Rows from block 5, named by matrix and row number. Each number is 500 + 40 x the weight over the matrix's rms, rounded and kept within 0 to 999. All counts start at 0. Numbers have three digits each.
# conv: 3x3 conv (model.blocks.5.conv.weight, 80x80x3x3), inputs 30-39, a 3x3 kernel for each
conv.0:466469521506483515513476516505526564484510533549535562511488525466446514469472507592601590481459490409323395469464486473426456475445443437512492460534482472525513513477498521480454549548525497498496513501511537498519509489510509489511505503531530482513500458494502484474
conv.1:439393430449411383556556509487506512486516516537523495427464467513544503482502471456482491457498523492513531429411548453415576471456582374443511404479582499560612293371421405459525355409485432518462505547517474517522448494484495536532530547550592486514629605599607542590
conv.2:658528490521457463539488477432461468477509532508536551454431439519517517516510543503591528525582497589606517540483556471480490483510478534519493490487515515478507531563496495484486464493516533466528483498511572514494429368492477400521492447494441438492551517470538449507
conv.3:502489553504473581520486496477451527513511563530534557456473511463453512566585571473494450473508512464522511473609546543542521550567531545507451616535483552505520471533465492505458695568428436489507522463511438479498412433447514513520506513484563530532000337411181434419
conv.4:438494428445531474430521466524564494467490440456504488549503478545536519477524507482458455509508518510578526466463373416379338379459485526477556502498550529518531576456443582483467563525432510445504524365505469462577510514537496469497495483520464503473535521462505492489
conv.5:502493494476479483496508522494495492491504488502501507537514508509505523498501511509493483495497489507508500498464467489447473494463487460477528490501489491493483470467466496467475494494479512525493481530482485495506460456487488490499488477482483484470459477483491503483
conv.6:526525516511502490504489475507495484526501480516493481507466462519483482526494490483482470500550525510551548525553533517548521521533519523513519529526546512506519502503519484482499493481465511487500516502487501491504485477504494467468528478470454490480431514477451470481
conv.7:554517550492453518449464380498458502536492536510518545496375437472540450610499461525486516512498482452534486470452535401557462479413380547679578540252466398504601446503518488476551452472570530430527342636460594459500544450541532479516474476542487458472506544538563472534
conv.8:503516479493489499496482474488489497472496506488474484465449481448412451479467489521525522501512493507480491494480494489483498497485484496498485501497514506514499498509508503508517505498491509492495500546493500486515509466509508513545508547544498500513450485490460486501
conv.9:431537523466546476478483423504461468532477486542511502507486475509481448523536507512504508499488497497484507473515478446518468395472506457430507536509496606583559508467491540455441571510452468520505508452498544452537509528517482506492540551507469468460487512556493520539
conv.10:469522511483546495478520442496391330571473376666590451483482435513520513552514507490424463542479496471444523497459502481492478458489515536498477547484501549480503527530517475475470515527503511512492498503483519535524533587507512575513558635595474490529509500503467493471
conv.11:558599414496455459546514519500521490488533515465494486536459577513395469461528543464527493497496501520512482481468568580492434404616563552553483309526662434316494516504503439533475475503514534400574606490481454573482507451550546462565443432495482532547570493424450491517
conv.12:481492459509595522408530506555540475530533512463409420552504448550503455516513463469475499495517493533547488472498461495477496561498517496470535490480483515527544473485509499530579549523513500518511472450535507475518529463580486468650414368552518512498554523496511504531
conv.13:587530455600555443556444424413470517463516521480539550542458453513408431533472482484494515505491529507465532574581473491497482470437471496463481495505511587536486427504511502514482554555543499509486521444494560486473562567561468522565442522570510486428412502466414498440
conv.14:511463447512510492547518549514467470493473489557516547494503471554636582530519485397464468552572505509499430542525509499546527507459459555540560395434534533507531421469507460517574529552542479494501431530524491479503545508460510535517470520527491483561597516474502491586
conv.15:631489470555430412496540460553558445549501412460441428530472530489418469502422417535508523497513530491522510452499428510549461465496458542548517488452463481475533514534473495522465523504483492470528466518520509536490439400555466350433566472496504512517502481494488481461
conv.16:536490496539518635486485513462533509450564460451524474478527483447505478447526516547487514500453532502466494461501554473455576432464476474371397539455508588403376568462479553503505524545541564491495502540480472516506476510482486461448523507508565483503445537569480493504
conv.17:404461591442432528540546461515518472532526478503500495530573554519447440546525509494482492504493487516453489539636524510507438492582524487421312552713558377347303437456540524494474528553483441517550535375439494567537503531498498488534506468503557519522605498533550529480
conv.18:497519537488511507518521538501505488528518487514510504544489496527435479532524501485500495497497526483490507534533544517516532511506531489504499494503483492479473519508508505503491476487484498496495492495481496497492450477472453471453474470461494500490524519507514505489
conv.19:514507494469477476498502485511497475478499484507520511549537488581613546532521491465470461506513514558567574519505494509494489520498497543512529550526520526484487456506506491519520489487450515490515515479503500495505461422464522474494536475473436478476417472508447480491
conv.20:512477473510495501506502521485460467481457452501461444540540520529521505504491457476510480480502489482484481503493494483503498503531548522503514524511499518494497527532539506478504503493499506504503505502501499497487515497479529509515507473505461507509487503498483504474
conv.21:463495498486500520492494492525520486536520484486482454502482521498476502493479521503514496502524524513538532491480490469459475476465472519529528505508522497517524516520525523526486539538517513517500490533474524504494470468501474453450497458444478500493468500491470484492
conv.22:428487572523489491492579490457488449483501505501572562454477498555576484510529556608687593462523448383414418451451448453488423481535515572547532501413483544457515392348535527509554556538368478451579451538477411449586451483558474499519484531507523498503494515462481548453
conv.23:445482443422565559498513480474498497532528479490479482505550578478462515458463492523546498488508447519503467589590536569581521617623586456472425381460500468569570601536438558497439533533499499491466511530449486455419511480534481469514497495533502510542606495443524487533
conv.24:619593502486468441451532579437484478484515489535542510447477493522482485576509500523545488514545524475448532415465394464556522534555612602554546532484482453487521497437434504448479478490470501458498526510499499489477541547530487530511441488485513503453495482527464468474
conv.25:436465506495499531390468472724589609555453500424372435480439450509549524526527529458487488442524489482629512467535521434551490510567550466512463501522493458458464486469495529536507465433497501492494491516523452550469434431456528488534506444480495540501509524432461502484
conv.26:456484511460491537468517572572553523526535524502511524471555489562656557477522461452480481511522521556573575499497501481480494514482486538511490514498463528515476476487503495492502471513529499505504501495503510508497411422449481478479538508506499512529527504534485480489
conv.27:638513567585567552590508538479478506498473475456487506440501488442580451452523478483546477486521470473480468476470394441417419393417619485527518532498434561421450518415476477441541404483440500510564449486489525511549528470531487531575473529414533493492499469502464517534
conv.28:557503523533491450480578515652514510576448480565473530493528554435511572448483511464482438448483495464498557524526437481558428459489489414429395506517474508544450403523501489493491493383478412526491411595474430562543354442540436449481525477464523531486476507504474505493
conv.29:461523465463590537423509463504514554485483486487494483486486477521519520524505501513499480491509481473515497493462519516473454548500505571536497475563569431468487501446491480511521478548505503423533529463439474498496503485513495490518511479473503518491475420447525470453
conv.30:580543491537514524507453437493489498491487488515507493405465495459557554507554573455456486460462505452421491499434455529445472546473493405456475448508491441468460439464478487487506466489522508508513515479515520520515518563492502552491508583540549501533561512506548513541
conv.31:504516456517536442554531429544483437482515516574526491434469476454501480506523541560529459449476430415483519593565540578548495541504464457482366466523455483509487525503534509511500424537545503482448473478463551494465482461511504481543474485523480507490496494488500487496
conv.32:612551425464485528490536634270384401387483592446511594378417450483573548461536505529498509532517512502526515506527500441520543461466491451495491488544521430437456538500533492508510524414561446472491511509504473618584489412398521468493511470524542479496726546500567500480
conv.33:537535443519481465513432377497481454532485404506468401463456479530522529529534502535565554504504503487454469491497517498483482464465418527527506480547547517535545457527469506518502472468559538455540526422522552568474455489506427448473462482477478495527476456474507482545
conv.34:453512430393583461462602547477487517514498527504476536531474562517399542563468531497540485481529484500493483529520569566551597567596653530471521500563493474534480570543639502518524352378395496409509588310586592417572500505476515513477516540485494521505555496445458508485
conv.35:550487486531458464489465513434505531487520497464478522460450506441478558503516500614595362416507534423502727478499477516497545483533502532535537485473551514527528502495506508505527541494543502501493508506508482492530467452521444480503455493452492518518506523463498510477
conv.36:483469473503499462481507496481495503460487506477501502502517525485522519489475509533522528521504501526513489486490492491501495483494498506487486499490491512509508496496488493494497524491503491481513491479508496504518534536537539529546514506531488488490477481480488487493
conv.37:497505506506514514525516527507509498524514506516505516494511492522589519501517487507489485499499508491508515510514513508511512514520512488499501491484490489497502512478487494493485486510511497495501504491513504488483493496505479472473488470471513510504548511522538515505
conv.38:507528505508511475497483464499465488510512503477481534517499492517481532526535551493472512513507508463498482493511502499488481500499488497476497508502477487482491488473446484484473481469502498515494524539506498505505555607560520521493427385450499501503517517496503499501
conv.39:495483509513495504466500479566528523512458488498456522499500492520537507495519486445320460563486568456297419488526483502534503504490493504504495502499492515487499505527479520520515528465465503503479508517497502514512502502486492511493488503500507488477514495486508497488
conv.40:483532461487511479485482486476467479498494507491494519503507517501549516486526533497493505500508504499495492501482491535503523485432476516503496519512483502505482451454468464489472486515483538451534572328544529492537487531531492509517493492514470478481448469467475476459
conv.41:459496481528491488515473449415491506410504536406482500513507491508536498501464455558550515496508490431459470491474507483524538503495538512530522527491504558530500553460471482446453472490481494490489508500488527448465521505513479486469488481464531478473430481510439485537
conv.42:443423494505503540526540537544483488565468489598498494536504499510525502482465494486538512406458361673660505484485448477578471517515489518503536548507519531505493525562532493488520558482493478552519464505511495476505499519515518556541449500496491504471479515510435524497
conv.43:544487545480478503543503496519534552465479507487483512481524465558640514508534491492501473472522463463520471495514497434429421491488484532538521473552516434499453455512475439509504484489511504512473444513483454484436571507455567523479502483477507497494468488508528497497
conv.44:531497501495494516480545566444483569454497537511548583485517486535544513529565508492414485553497522572540550468461455482520492482549522558540489473478472424388435460536460489516534467430498499514504502537477468552457571531490537500475513498493470482486566539568507501541
conv.45:454409484444527558469502515525439542485486514485477539498575476473479494548457523471533485523510513494480498507545470464508480507466535465388477492477508486533488351942546512425383521577538476726491467513482465308471509466401501494480530485505473517517542485487555513529
conv.46:515491456483568497496544419446392489297398588427497521449568513541580464492460522509490518482533497468498481551462517533505552496520509517530546480483548489477565500477460465488569517487543529515495515489493491495525506587519546607594477533525478486514497507527525479491
conv.47:507473509520488479520530522472474505474476473499490491502508502512521488523512515511504513498490478476462457506527517515552522493549520475463474463462476487481508476486482496486481498473487491485495507492503500526510493490487489510507461510520533504513535504491516498500
conv.48:452579505369537579390500727499560539494486494491489542460462427481496505526464447495503493472550474477548479435502549454497543488541618626567472523560388466486313413383529560506505497511417420514516475436519527510447470495472460484502461509516507482500500497543541543537
conv.49:530428443569516409488552528491492510483480514497484501479474566476463549503490528506488499524507496498497479553548502418442551538487502465470530575571469545543544492488475494520466488494549499448481547372595506448436494537499505482522495481523495522497503516560495498466
conv.50:540534444505507508563376501527493447522525482514531516525514528472383550554498569502485508496530520481546546366491378478493474441495415517493523499550504440469435527332366505547463381643584518467479526407517587419458373421477459488550497521515494524513575472444620509520
conv.51:472563485436575600505392521514520524484474477516493480512524549502437493502531479529500518494483512495490523467631457507447476500401491511350462563648489509570510573473510517540493471537500465582486521387502477526514509585515490528509494494532495512465531478530475510482
conv.52:468476536498513537566562471479528559402447544411491588417493528410493529447455530403421457538543488538561480465458436496521412542501468440469430557464427536461536443420575514543533487417406535502492476502433600527508520567496453489464473455457560495539302493475347451409
conv.53:513509507494492500476487506494490464503499478488495483498528518529539528498506477476475483484495484501516510491493484492477482498496490525511510529517508510504488492492517491516509517533501497497483503494503480492496503505506510513503513518508488498494487499501484497486
conv.54:514625483414544546504433497493494495493525507501505499487530514506487503548535527494521493475493497485499500482482475446509514455503445516462418455534527499559489476467483468477504512517505476520462562450490508447518541518498482500495475483513469473441491516475503505520
conv.55:510494500512500514509512506464467501474475504506475482523538520514508516513506505494503498501501493506504494481488482490501484500499495494496500491492498502493497516524517509514508511503494485487490485485493479479491502505489517512500515509504481495495494478506497484471
conv.56:485480484537497462486489492506494500504500501484495496483472490474421467488488500518500506504504497489510519496474504483489502492495515499511506498512480528508487502463500515503506491511488466458494449540498459442498500507520478505518499503506497483494517478528517500523
conv.57:435433454510545544476506563488495515507515517484522547507540532515559525453458503494524495456492470521529506464543538448516537493494550439479471474498455496504447476543624464492516462522479503523497449511481497465486551528530486511504506523491511501534477487501507500478
conv.58:495508495503503499511495474495501510509532515511502504499497506480464489484484496506492505508512505505503487499500503501487496491487481502509508507505516507512519517502508508515509512524519500500500501496506507496501534520514509515514489495506498496495503488499512505508
conv.59:507485507510501503513508516477469497468473495507469475523528525510508518503511498487503489499509493504499487494482486491488486506511504496490502500496507501490494516527518506502513512498496486487492487486491482476490514501492512505505505498511479493499490488505499489482
conv.60:435464517499479452430524479512475463496510462514551500516481496522522498492561516465502460508472471506467508585538541476500471467452543531516529482460504478445465484523512479492507574421462501491441484550477467602548466500497447540507528648559473512485463548502398452424
conv.61:481516496499521473470502438577524418560527413508482425494509512518518536499489490438444557511491518592600463503502513489508476467522518561475576552498546578472539469499483513543478528500484493507533502490513486514509433474492494531485532542470519538523536511476515511500
conv.62:397533526559491515494485528490507520486501538491506551546502494456424527484557532490504504488528500496502487522580473568387556440568448463435511550636456469373520511483512455523463489530481543457473530397578446572536507523461531434423520417524485490529451483501493479494
conv.63:509483497509508499506511500464470504474473503510476484523537517515508512511509498493500499501503492502505494485490486491500487500498496494491500494492498501493497518524518513515509510503498486486495491489492482483495501508492510511501513508499486494497494489502499489467
conv.64:487460448536497472499464418575554600543539582538528551424443481418422465443471507465447432539512489567518495484480436506497474493490461559533560495487560533538597475503429476503483477459478526490540513493506537503508530479505534506535501490512502490504546500498548508563
conv.65:496467625601534613513474551396480518473527561452515595526480475477477489492495475498500480519524500492486477517549479538566496443500522565472402646457290658606530520473559528460535534508495497530439516511477505473470479467455499505500486453490485510522361477531374467482
conv.66:501496498502496497497506511499498501492494492492494497495501499510508505503507502502503502498498498492496499501501503501506505504510512501499493495493492498498492495502498493500496498493493497496498499503500497501500496496497499497498501510504509503505511507504499497501
conv.67:461497437484511528513476492533405451552442499708587656493545499518633569446464433512372495495465512538590595498545546496502479518504464524480494532507518506487483542553450516467477521529508500508468508521511530467493581729591446512446493479469520506468453502486507483467
conv.68:536549521522536507515468448495501412529536437508514449484507528465507538452500504541613621492475455508453399491532551508498528528528564490509484525533410525516462531517584471526490482503439473487489505482507499534477551464455550504497529506511511525518434472534471510519
conv.69:524515492521499526509489505479480547456488534508511532520517515531541532500497495472488490506509497518498485515501510505496518513507511496506519500520529522511515513512493490520527478520524525512498516530502491478488552549490568571516531556535534505510545496501510506501
conv.70:391426392470555504392487503487522522480524505480521538488483456493520478491490469482494532498498540466483502473459495536473577491453509607493552592419452574486588493486549555532461518485424481500519449473539556500501459501519522519490540513459520547538482552530494488455
conv.71:532503547527481537517511501549526510508493491498495482510537525541600533520517510462460477496491490503504492495517481500530478465517468531531525501495509501508538534552515542480491522487508498537476512586494492514481499493462491482474501489480503495492553504475531487496
conv.72:497514501490521517501543540389418497438470494528583557512523510502510506502480516514593543459551485524602555492493480513509478480524487501509515513480473528533496484504496460496465481544502497507500508499496503484506504525490466519491473503507523530535518488499495490474
conv.73:523570607487481517494540433531495412586554482569518448471430386559543442543525401502486427477517473479552505499460499462486520489546474439475549436486494434503527553442571565574581382363400480481495484453454512657477561501478512506465497506464446475518579467583579462520
conv.74:609546485627490383505416421518486507478486515482488505465489446508536517491440494482467498497477524503492523485476534458484471490530550521523562580500592532454499486500500499573520516519472536421503514456531471519510484512500514532506506523508486495515484504522450467471
conv.75:398482409512469637491562571563516521504483486500459492562506483488517466472545508507562527471485497536432477515489538524488477495508501529466531532494516344407347623410440565522590530341703465481475469479505580646476531456477519462525488472521255465401024337305605483533
conv.76:467615408431529572498462598528484501495467500546486478491418459516350476510405478558538543481446473518511459519561543567469558545560605457450476419516532506537465492346638481456575635557463386484511527499448385487523539483572491469500513518501537525586483453430485523549
conv.77:468431501409249391437346505552497431473528488533534435503489487471504524528508444535491490510467520498501539558543430636429398498476414447447583449470574381523526471552504552592519546600530483494517519458505501523522468538487555614492510489471522515492512510502591528491
conv.78:463496559493471429506547467476490480515516519508530536477497455517560470488500472502535571525498487550496427548506514549563488538531495422484517484481524469481543520497497482476439464486441493465461459536433478476505488444434530505500518514542459498478405520505363447443
conv.79:532515506503476506500515508498522506495516497516510467503506515495533504502501506526521515499496507518529536535501525517505497552528519467470486476515498479492489547497501538523511509514513491506512495500509488514499482473475491491489507508505480482496502480533497498519