From a checkpoint of a small image denoising model.
Model: norm batchnorm, activation gelu, widths [80].
Rows from block 2, named by matrix and row number. Each number is 128 + 24 x the weight over its row's rms, rounded and kept within 0 to 255. All counts start at 0. After the name is the row's rms in percent of the matrix's.
# conv: 3x3 conv (model.blocks.2.conv.weight, 80x80x3x3), inputs 40-47, a 3x3 kernel for each
conv.10 130 [122 116 106 114 106 138 138 127 137 115 118 139 124 130 128 116 118 150 124 122 136 135 116 128 125 123 138 117 142 196 116 146 125 123 145 168 131 129 145 137 112 135 125 122 136 127 130 147 134 134 118 127 132 127 120 134 118  80 131 186 151 134 115 108 138 196 139 123  91 140 115  93]
conv.11 093 [131 123 126 129 117 124 113 107 105 131 121 140 121 140 144 144 160 144 116 137 118 131 143 129 121 119 117 126 117 140 122 105 119 136 111 115 129 144 119 109 126 137 128 105 124 112 120 115 116 141 107 142 162 128 125 123 123 132 135 140 154 151 152 128 117 146 142 139 149 145 159 141]
conv.12 100 [104 110  97 151 148 134 170 182 165 117  58  90 166 118 161 142  96 125 118  97 100 139 124 123 171 150 128 133 132 126 124 130 125 125 122 131 173 128  53 128 122 133  66  95 164 109  53  69 110  78 120  65  36 101  94  79  75 143 124 109 165 141 128 124 119 124 139 123 122 144 127 132]
conv.13 119 [130 118 130 125 134 130 145 181 169 162 152  90 122 116  92 163 194 175 118 132 131 116 128 136 100 113 124 110 108  88 133 131 119 122 122 119  77 106 171 115 130 119 180 121  62 124 160 152 118 147 148 136 159 150  86  89 120 154 136 129 184 163 140 122 117 144 135 113 149 121 106 139]
conv.14 111 [110 104 133 115  34 135 129 130 135 118 114  93 138 148 115 131  73 119 162 171 178 151  80 160 146 132 141 149 133 161 153 148 160 172 125 126 105 134 145 120 136 136 108 139 140 145 167 139 147 125 135 159 145 130 127 118 125 113 100  75 148 116 112 107 132 149 122 166 192 141 163 156]
conv.15 145 [143 129 116 130 101 118 123 130 128 105 123 136 125 147 145 115 144 105 139 111 155  90  51 107 118  96 139 125 127 134 143 155 129 130 137 136 134 130 121 146 120  80 145 148 131 144 121 123 136 143 120 116 145 125 183 143 140 169 134 115 129 116 131 165 159 146 155 122 138 145 128 142]
conv.16 111 [121 124 137 122 129 145 126 133 137 123 119 132 131 129 139 135 125 124 127 135 131 130 130 127 131 140 130 134 132 128 126 131 131 128 131 134 127 124 131 126 126 129 125 125 132 117 130 130 125 122 120 129 127 126 128 137 136 126 131 125 123 125 124 129 113 126 123 106 127 116 111 125]
conv.17 135 [121 117 124 127 125 121 126 132 123 126 123 115 125 122 121 128 123 118 129 132 132 131 131 131 129 130 129 122 127 125 125 129 126 125 127 128 126 133 133 129 133 139 127 127 137 131 129 131 125 126 126 127 125 122 133 132 129 138 132 133 130 128 127 132 128 123 131 129 133 124 132 133]
conv.18 111 [128 117 110 120 126 116 130 138 143 138 142 143 140 151 168 125 144 135  93  93 106  93 105 116 104 108 122 143 154 161 153 172 191 163 181 208 142 108  89 118 114  67  96 123 102 114 134 143 111 126 129  88 125 129 145 186 192 117 161 174  93 135 144 133 141 172 124 144 171 119 136 169]
conv.19 097 [138 142 124 159 157 159 148 184 160 142 133  80  85 141 121  88 211 192 145 160 143 131 142 112 104  83  93 111 117 146 130 108 137 119 114 129 103 132 169 128 127 142 171 147  98 130 166 118 126 169  99 131 166 110  58  46 114 100 113 154 149 169 173 134 120 157 129 105 114 124  89  89]
conv.20 088 [163 150 124 128 155 149 151 153 123 131 104 126 126 145 167 116 142 162 144 133 106 129 125  95 166 130 121 134 160 149 143 114 146 128 140 148 120 152 126 138 163  95 135 163 135 105 126 133 116 133 101 109 139 117 154 173 139 166 178 141 134 145 123  85 120 123  78 111 121 106 141 122]
conv.21 088 [126 126 123 122 129 121 125 133 125 108 135 115 136 152 121 116 139 117 126 139 142 137 138 134 139 141 137 129 139 125 132 137 132 149 161 147 134 113 115 120 100 129 163 114 103 124 124 122 118 126 126 113 119 116 175 141 150 158 132 145 144 120 148 169 143 148 135 107 135 142 126 156]
conv.22 098 [136 124 134 124 111 101 144 121  91 120 152 130 120 128  61 137 115  50 121 123 130 111 121 128 112 126 129 135 130 121 136 125 126 128 125 116 153  80 117 153  89 163 126  91 149 102 123 128 111 145 151 125 159 161 172 123  97 163 107  77 139  88  89 111 125 137 113 131 153 131 151 161]
conv.23 133 [122 100 147 151 124 127 137 127 129 109 145 148 105 114 136 153 116 127 127 139 121 111 106 120 129 133 133 143 120 123 123  96  83 153 147 103 143 144 113 115 129 123 130 141 125 133 139 156 148 144 131 153 149 154  90  65  41 112 118  82 111 110 136 132  96  88 160 121 126 127 114 111]
conv.24 092 [110 126 126 140 147 122 156 110 136 138 155 131 125 130 139 129 137 123 104 118 117 122 115 126 107 122 146 140 148 152 121 138 154 130 101 132 110 129  90 108 163 103 119 150 120 130 119 107 137 127 127 132 120 110  96 107 104  90  97  63 108 110 104 132 106 148 121  99 124 137 163 151]
conv.25 074 [147 139 137 140 172 128 131 127 130 106  94 112 110 106  97 106  79 106 138 135 114 186 216 156 159 173 136 122 109 117 112 158 115 133 125 122 132 138 113 118 122 147 135 139 173 115  69  76 106  86 104 120  87 125 109  97 107 102  86  90 113 106  95 135 120 112 125 167  96 123  97 122]
conv.26 085 [136 132 140 137 125 141 134 127 140 145 134 134 132 134 131 162 141 130 108 111 119 114 110 117 110 110 127 132 131 140 134 134 136 138 137 129 138 144 136 130 135 141 131 137 145 112 108 114 114 114 114 119 119 118 117 110 114 116 106 110 111 108 110 119 116 106 116 111 105 118 112  94]
conv.27 095 [135 130 138 136 148 119 127 114 122  79  75 100 123 146 150 130 155 148 160 154 158 147 165 104 142 154 150 147 134 113 154 133 163 134 130 134 139 153 112 145 115  35 173 148 111 161 148 117 119  95  81 118 121 121 102 146 109 110 123  97 129 108  85 150 146 130 168 140  89 152 129 132]
conv.28 131 [129 129 124 132 130 127 124 132 132 125 122 117 125 119 122 119 132 120 123 130 130 123 130 129 121 127 125 128 123 122 125 128 124 132 142 135 130 132 134 128 136 136 126 132 132 137 131 133 129 124 128 130 128 125 134 138 140 138 144 150 129 132 135 128 126 126 127 128 110 125 121 124]
conv.29 128 [114 104 108 111 113 101 112 121 119 186 148 128  96  63 106 103 141 116 120 117 153 141 145 145 123 129 143 119 124 113 141  73 112 102  83 124 125 129 111 105 101 157 139 119 111 124 133 165 120 122 145 143 142 125 116 101 110  91 116  85 106 125 104  97 117 145 108  97  94 119  79  72]
conv.30 097 [128 120 138 136 122 133 145 145 150 129 130 131 132 116 114 185 176 150 130 120 128 131 142 131 117 135 134 119 123  98 135 135 121 106 136 136 118 133 160 110 125 150 147 112 122 106 128 142  91 122 124  90 120 110  89  88 122  92  96 112 144 160 155 132 126 146 150 116 141 157 145 171]
conv.31 082 [130 125 131 149  66 157 152 162 152 132 138 142 128 118 135 120  95 103 140 139 153 145   1 142 146 143 136 125 131 136  98 154 128 122 109 122 135 130 133 149 142 138 142 150 159 130 130 146 115 111 144 122  69 149 122 125 143 114 123 142 113 127 138 123 128 124 124  35 171 121 155 124]
conv.32 093 [131 127 114 104 133 113 133 126 106 115 128 134 125 120 132 136  99 109 119 124 127 114 146 146 132 138 139 141 135 144 167 133 128 111 111 111 117 124 116 123  84 153 130  95 124 141 152 145 112 130 138 138 119 139 166 137 127 131 126 105 138 132 116 127 115 127 133 144 148 163 164 145]
conv.33 080 [128 133 127 154  51 160 124 110 146 159 165 157 136 152 140 134 124 146 135 138 132 126  96 145 139 108 133 138 134 139 136 120 141 139 129 143 181 156 158 155 141 163 137 124 162 141 146 151 141 143 140 156 141 154 105 126 128  83 112 125  64  85 113 122 116 119 108 128 119 113  94 120]
conv.34 079 [134 130 132 121 123 129 130 137 136 109 126 134 125 142 123 161 165 144 129 132 133 119 204 137 126 126 145 155 147 140 179  72 122 139 140 144 128 117 125 145 114 100 143 113  91 107 105 126 131 130 112 119 174  91 152 119 107 159 119 108 156 129 113 111 120 122 112 255  94 126 105 117]
conv.35 083 [124 124 126 117 255 114 118 106 126 107 120 145 107 106 126 127 117 118 123 129 143 125 125 133 122 121 133 123 120 119 139 174 119 132 126 118 139 142 169 149 151 173 138 125 165 136 135 143 139 130 139 120 119 124 107 112 128  97 109 121 101 112 138 153 146 146 146 130 155 141 152 141]
conv.36 097 [139 120 125 149 112 143 111  65 119  35  43 140 111  83 136 105  24  60  91  66 108 108  94 123 131 123 141 155 168 148 150 139 150 114  97 109 174 113 103 136  87 137  94 120 175 120  65 113 131 100 136 124  91 144 189 189 142 131 132 110  85  81  89 127 108 110 142 123 136 142 161 170]
conv.37 104 [147 131 132 126 146 143 109 119 125 123 128 154 127 113 123 106  32  83 115 107 125 114 101 131  98 135 150 132 145 150 138 136 139 126 168 145 141 125 125 145 126 131 136 110 145 148 129 147 139 119 125 108  64 121 170 143 107 155  95  76 120  86  90 139 105 130 125 106 142 132 117 119]
conv.38 093 [134 165 116 128 209 145 147 186 167 145 152 121 124 150 137  82  99  87 129 177 129 157 214 182 111 157 135 125 128 135 126 149 149 125 131 127 119 142 147 104 118 159  95 114 124 130 160 145  94 101 112 105  92 103 173 124 130 157 124 129 162 135 136  95 111 127 109 124 116 121 112 111]
conv.39 133 [116 109 158 106  89 153 173 206 152  67  70 109 122 178 152 120 122  43 110 126 137 145 133 141 131 112 137 119 131 133 156 151 139 144 108 130 170  98 105 136 112  98  82 126 138  98  74  85 131 142 154 112 106 107  49  96 111  85 150 130 120 163 110 143 130 126 147 108 142 162 163 147]
conv.40 074 [130 113 133 143  79 133 131 175 144 120 100 115 132 126 120 130 126 130 133 124 121 110 139 107 112 105 119 121 127 112 129   0 119 113 121 121 150 138 124 162 148 135 138 118 150 132  93 103 135 123 124 127 137 132 138 147 148 162 172 188 142 160 171 117 120 124 120 170 103 121 121 125]
conv.41 126 [147 152 147 140 103 122 135 137 133 189 150 112 133  75  87 124  98  93 109 132 112 138 148 132 118 142 106 143 156 185 119 120 156 168 153 166  91 123 121  29  96 136  69  95  89 130 161 139 117 147 144 103 110 101 111  87 123  76  44  93 145 129 149 133 135 139 132 129 155  97 106 141]
conv.42 094 [124 142 143 131 132 140 152 173 155  39 128 150 109 117  81 144  93  34  83 103 118 104 135 186 112 145 150 164 140 138 154 150 115 134 131 112 153  43 158 160  54 208 163  79 191  87 108 158 133 110 151 147  81  93 121 101 118 117  86 109 120  97 123 120 115 121 109 133 154 120 122 111]
conv.43 116 [117 112 122 108 105 111 116 109 117 114 128 123 108 116 106 120 115  96  97  99 104 107 113 112 113 110 111  96  93  76 112 110  78 115 111  88 136 162 139 133 151 130 145 146 125 133 102 103 122 109 112 145 154 159 117 114 109 122 118 115 150 130 133 202 172 159 186 146 147 184 132 124]
conv.44 117 [132 120 121 142 112 120 143 136 131 122 125 124 134 144 140 138 121 118 123 108 121 135 115 118 133 129 115 126 107 101 113 121 107 124 145 115 136 125 131 132 119 120 136 126 119 126 117 140 124 124 153 108 115 158 176 197 199  99 130 162  85  98 150 105 114 103 131  98 107 149 112 143]
conv.45 112 [133 151 153 155 141 144 129 140 132 105 151 136 112 142 124 115 126 146 133 131 117 126 138 107 119 121 116  98 137  84 108 101  79 105  92 111 125 112 120 123 138 135 105 136 104  99 106 111 112 137 110 125 163 117 187 138 154 104  98 160 117 122 178 158 146 201 156 139 130 137 126 113]
conv.46 107 [114 135 133 114 127 122 129 132 129 100 126 131 103 131 120 135 146 119 132 130 127 136 128 125 134 121 122 140 126 127 161 139 128 146 125 123 115  98  96 104 113 124 132 127 124 134 103 106 139 119 123 145 121 118 198 124 112 164 121 123 132 124 113 130 139 145 128 129 147 162 150 169]
conv.47 077 [133 130 123 121 158 129 116 116 116 119 118 125 122 128 136 113 117 110 149 143 128 131 197 136 131 122 135 160 148 147 171  98 130 134 136 123 123 110 129 143 141 114 127 145 152 102  97 117 137 131 116 132 174 126 110 122  98 145 148 148 138 142 149 100 102  98 110 182  96 114 119 115]
conv.48 077 [138 140 134 138 255 122 127 133 120 119 120  91 133 130 107 109 135 119 132 112 119 110 106 108 121 118 118 123 121 140 154 204 161 136 153 152 121 113 122 134 142 144 136 147 110 118 157 122 130 154 138 110 130 118 112 115 113 122 119 105 133 135 119 123 125 132 116 104 119 138 132 121]
conv.49 123 [124 102 124 110 101 118 116 114 124 115 109 106 131 102 110 122 112 127 149 126 133 148 118 120 143 115 129  86  94  86  77  36  82 122 103 107  87 109 101  98 136 120 101 133 125 135 131 139 122 114 134 121 107 127 116 120 126 124 109 110 145 112 110 149 136 145 163 147 151 163 169 150]
conv.50 089 [141 131 131 118 137 166 152 140 136 108  91 107 160 162 172 146 162 155 144 135 137 139 125 135 143 137 132 122 132 139 112 195 145 130 159 143 113  93  69  86  13   0 121  98  50 125 117 109 125 106  86 107 118 101  82 136 109  50 118 118  42 105  85 144 132 138 143 115 150 152 150 146]
conv.51 087 [133 122 124 128 131 137 131 125 110  92  86 134  97 122 165 103 135 183 157 164 161 157 174 154 152 164 157 161 187 146 152 142 153 121 158 161 132 148 112 136 149 107 140 157 136 145 130 116 161 145 136 156 161 149 156 128 168 123 126 150 116  76 101 143 121 145 124 131 118 131 131 140]
conv.52 081 [135 137 126 116 255 102 128 106 116 139 144 149 143 136 154 142 126 137 128 127 125 145 219 139 137 137 131 124 116 132 127 245 117 124 116 121 123 122 123 141 128 107 125 134 129 129 129 134 134 135 133 113 122 115 132 110 129 110  78 114 123 109 123 122 122 127 122 161 135 133 135 154]
conv.53 091 [116  99 118 118  92  95 123 114 125 113 103 125 111 108 122 149 136 138 119 115  86 122 105  93 123 106 108 102  82 117  95  92  92 113 115 124 133 149  86 152 143  79 202 155  59 111 113 103 110 120 114 118 123 129 114 121 111 103 114 102 117 121 117 147 143 111 142  91  96 118  82  77]
conv.54 083 [130 132 137 136  70 137 123 147 123 149 136 138 136 189 134 141 122 141 125 130 129 148 118 148 132 143 134 122 102 114 106 140 125 114 112 119 116 127 140 108 110 134  99 111 126 123 129 118 133 151 132 142 131 138 125 124 145 137 140 164 132 128 145 112 117 116 109 124 115 122 114 127]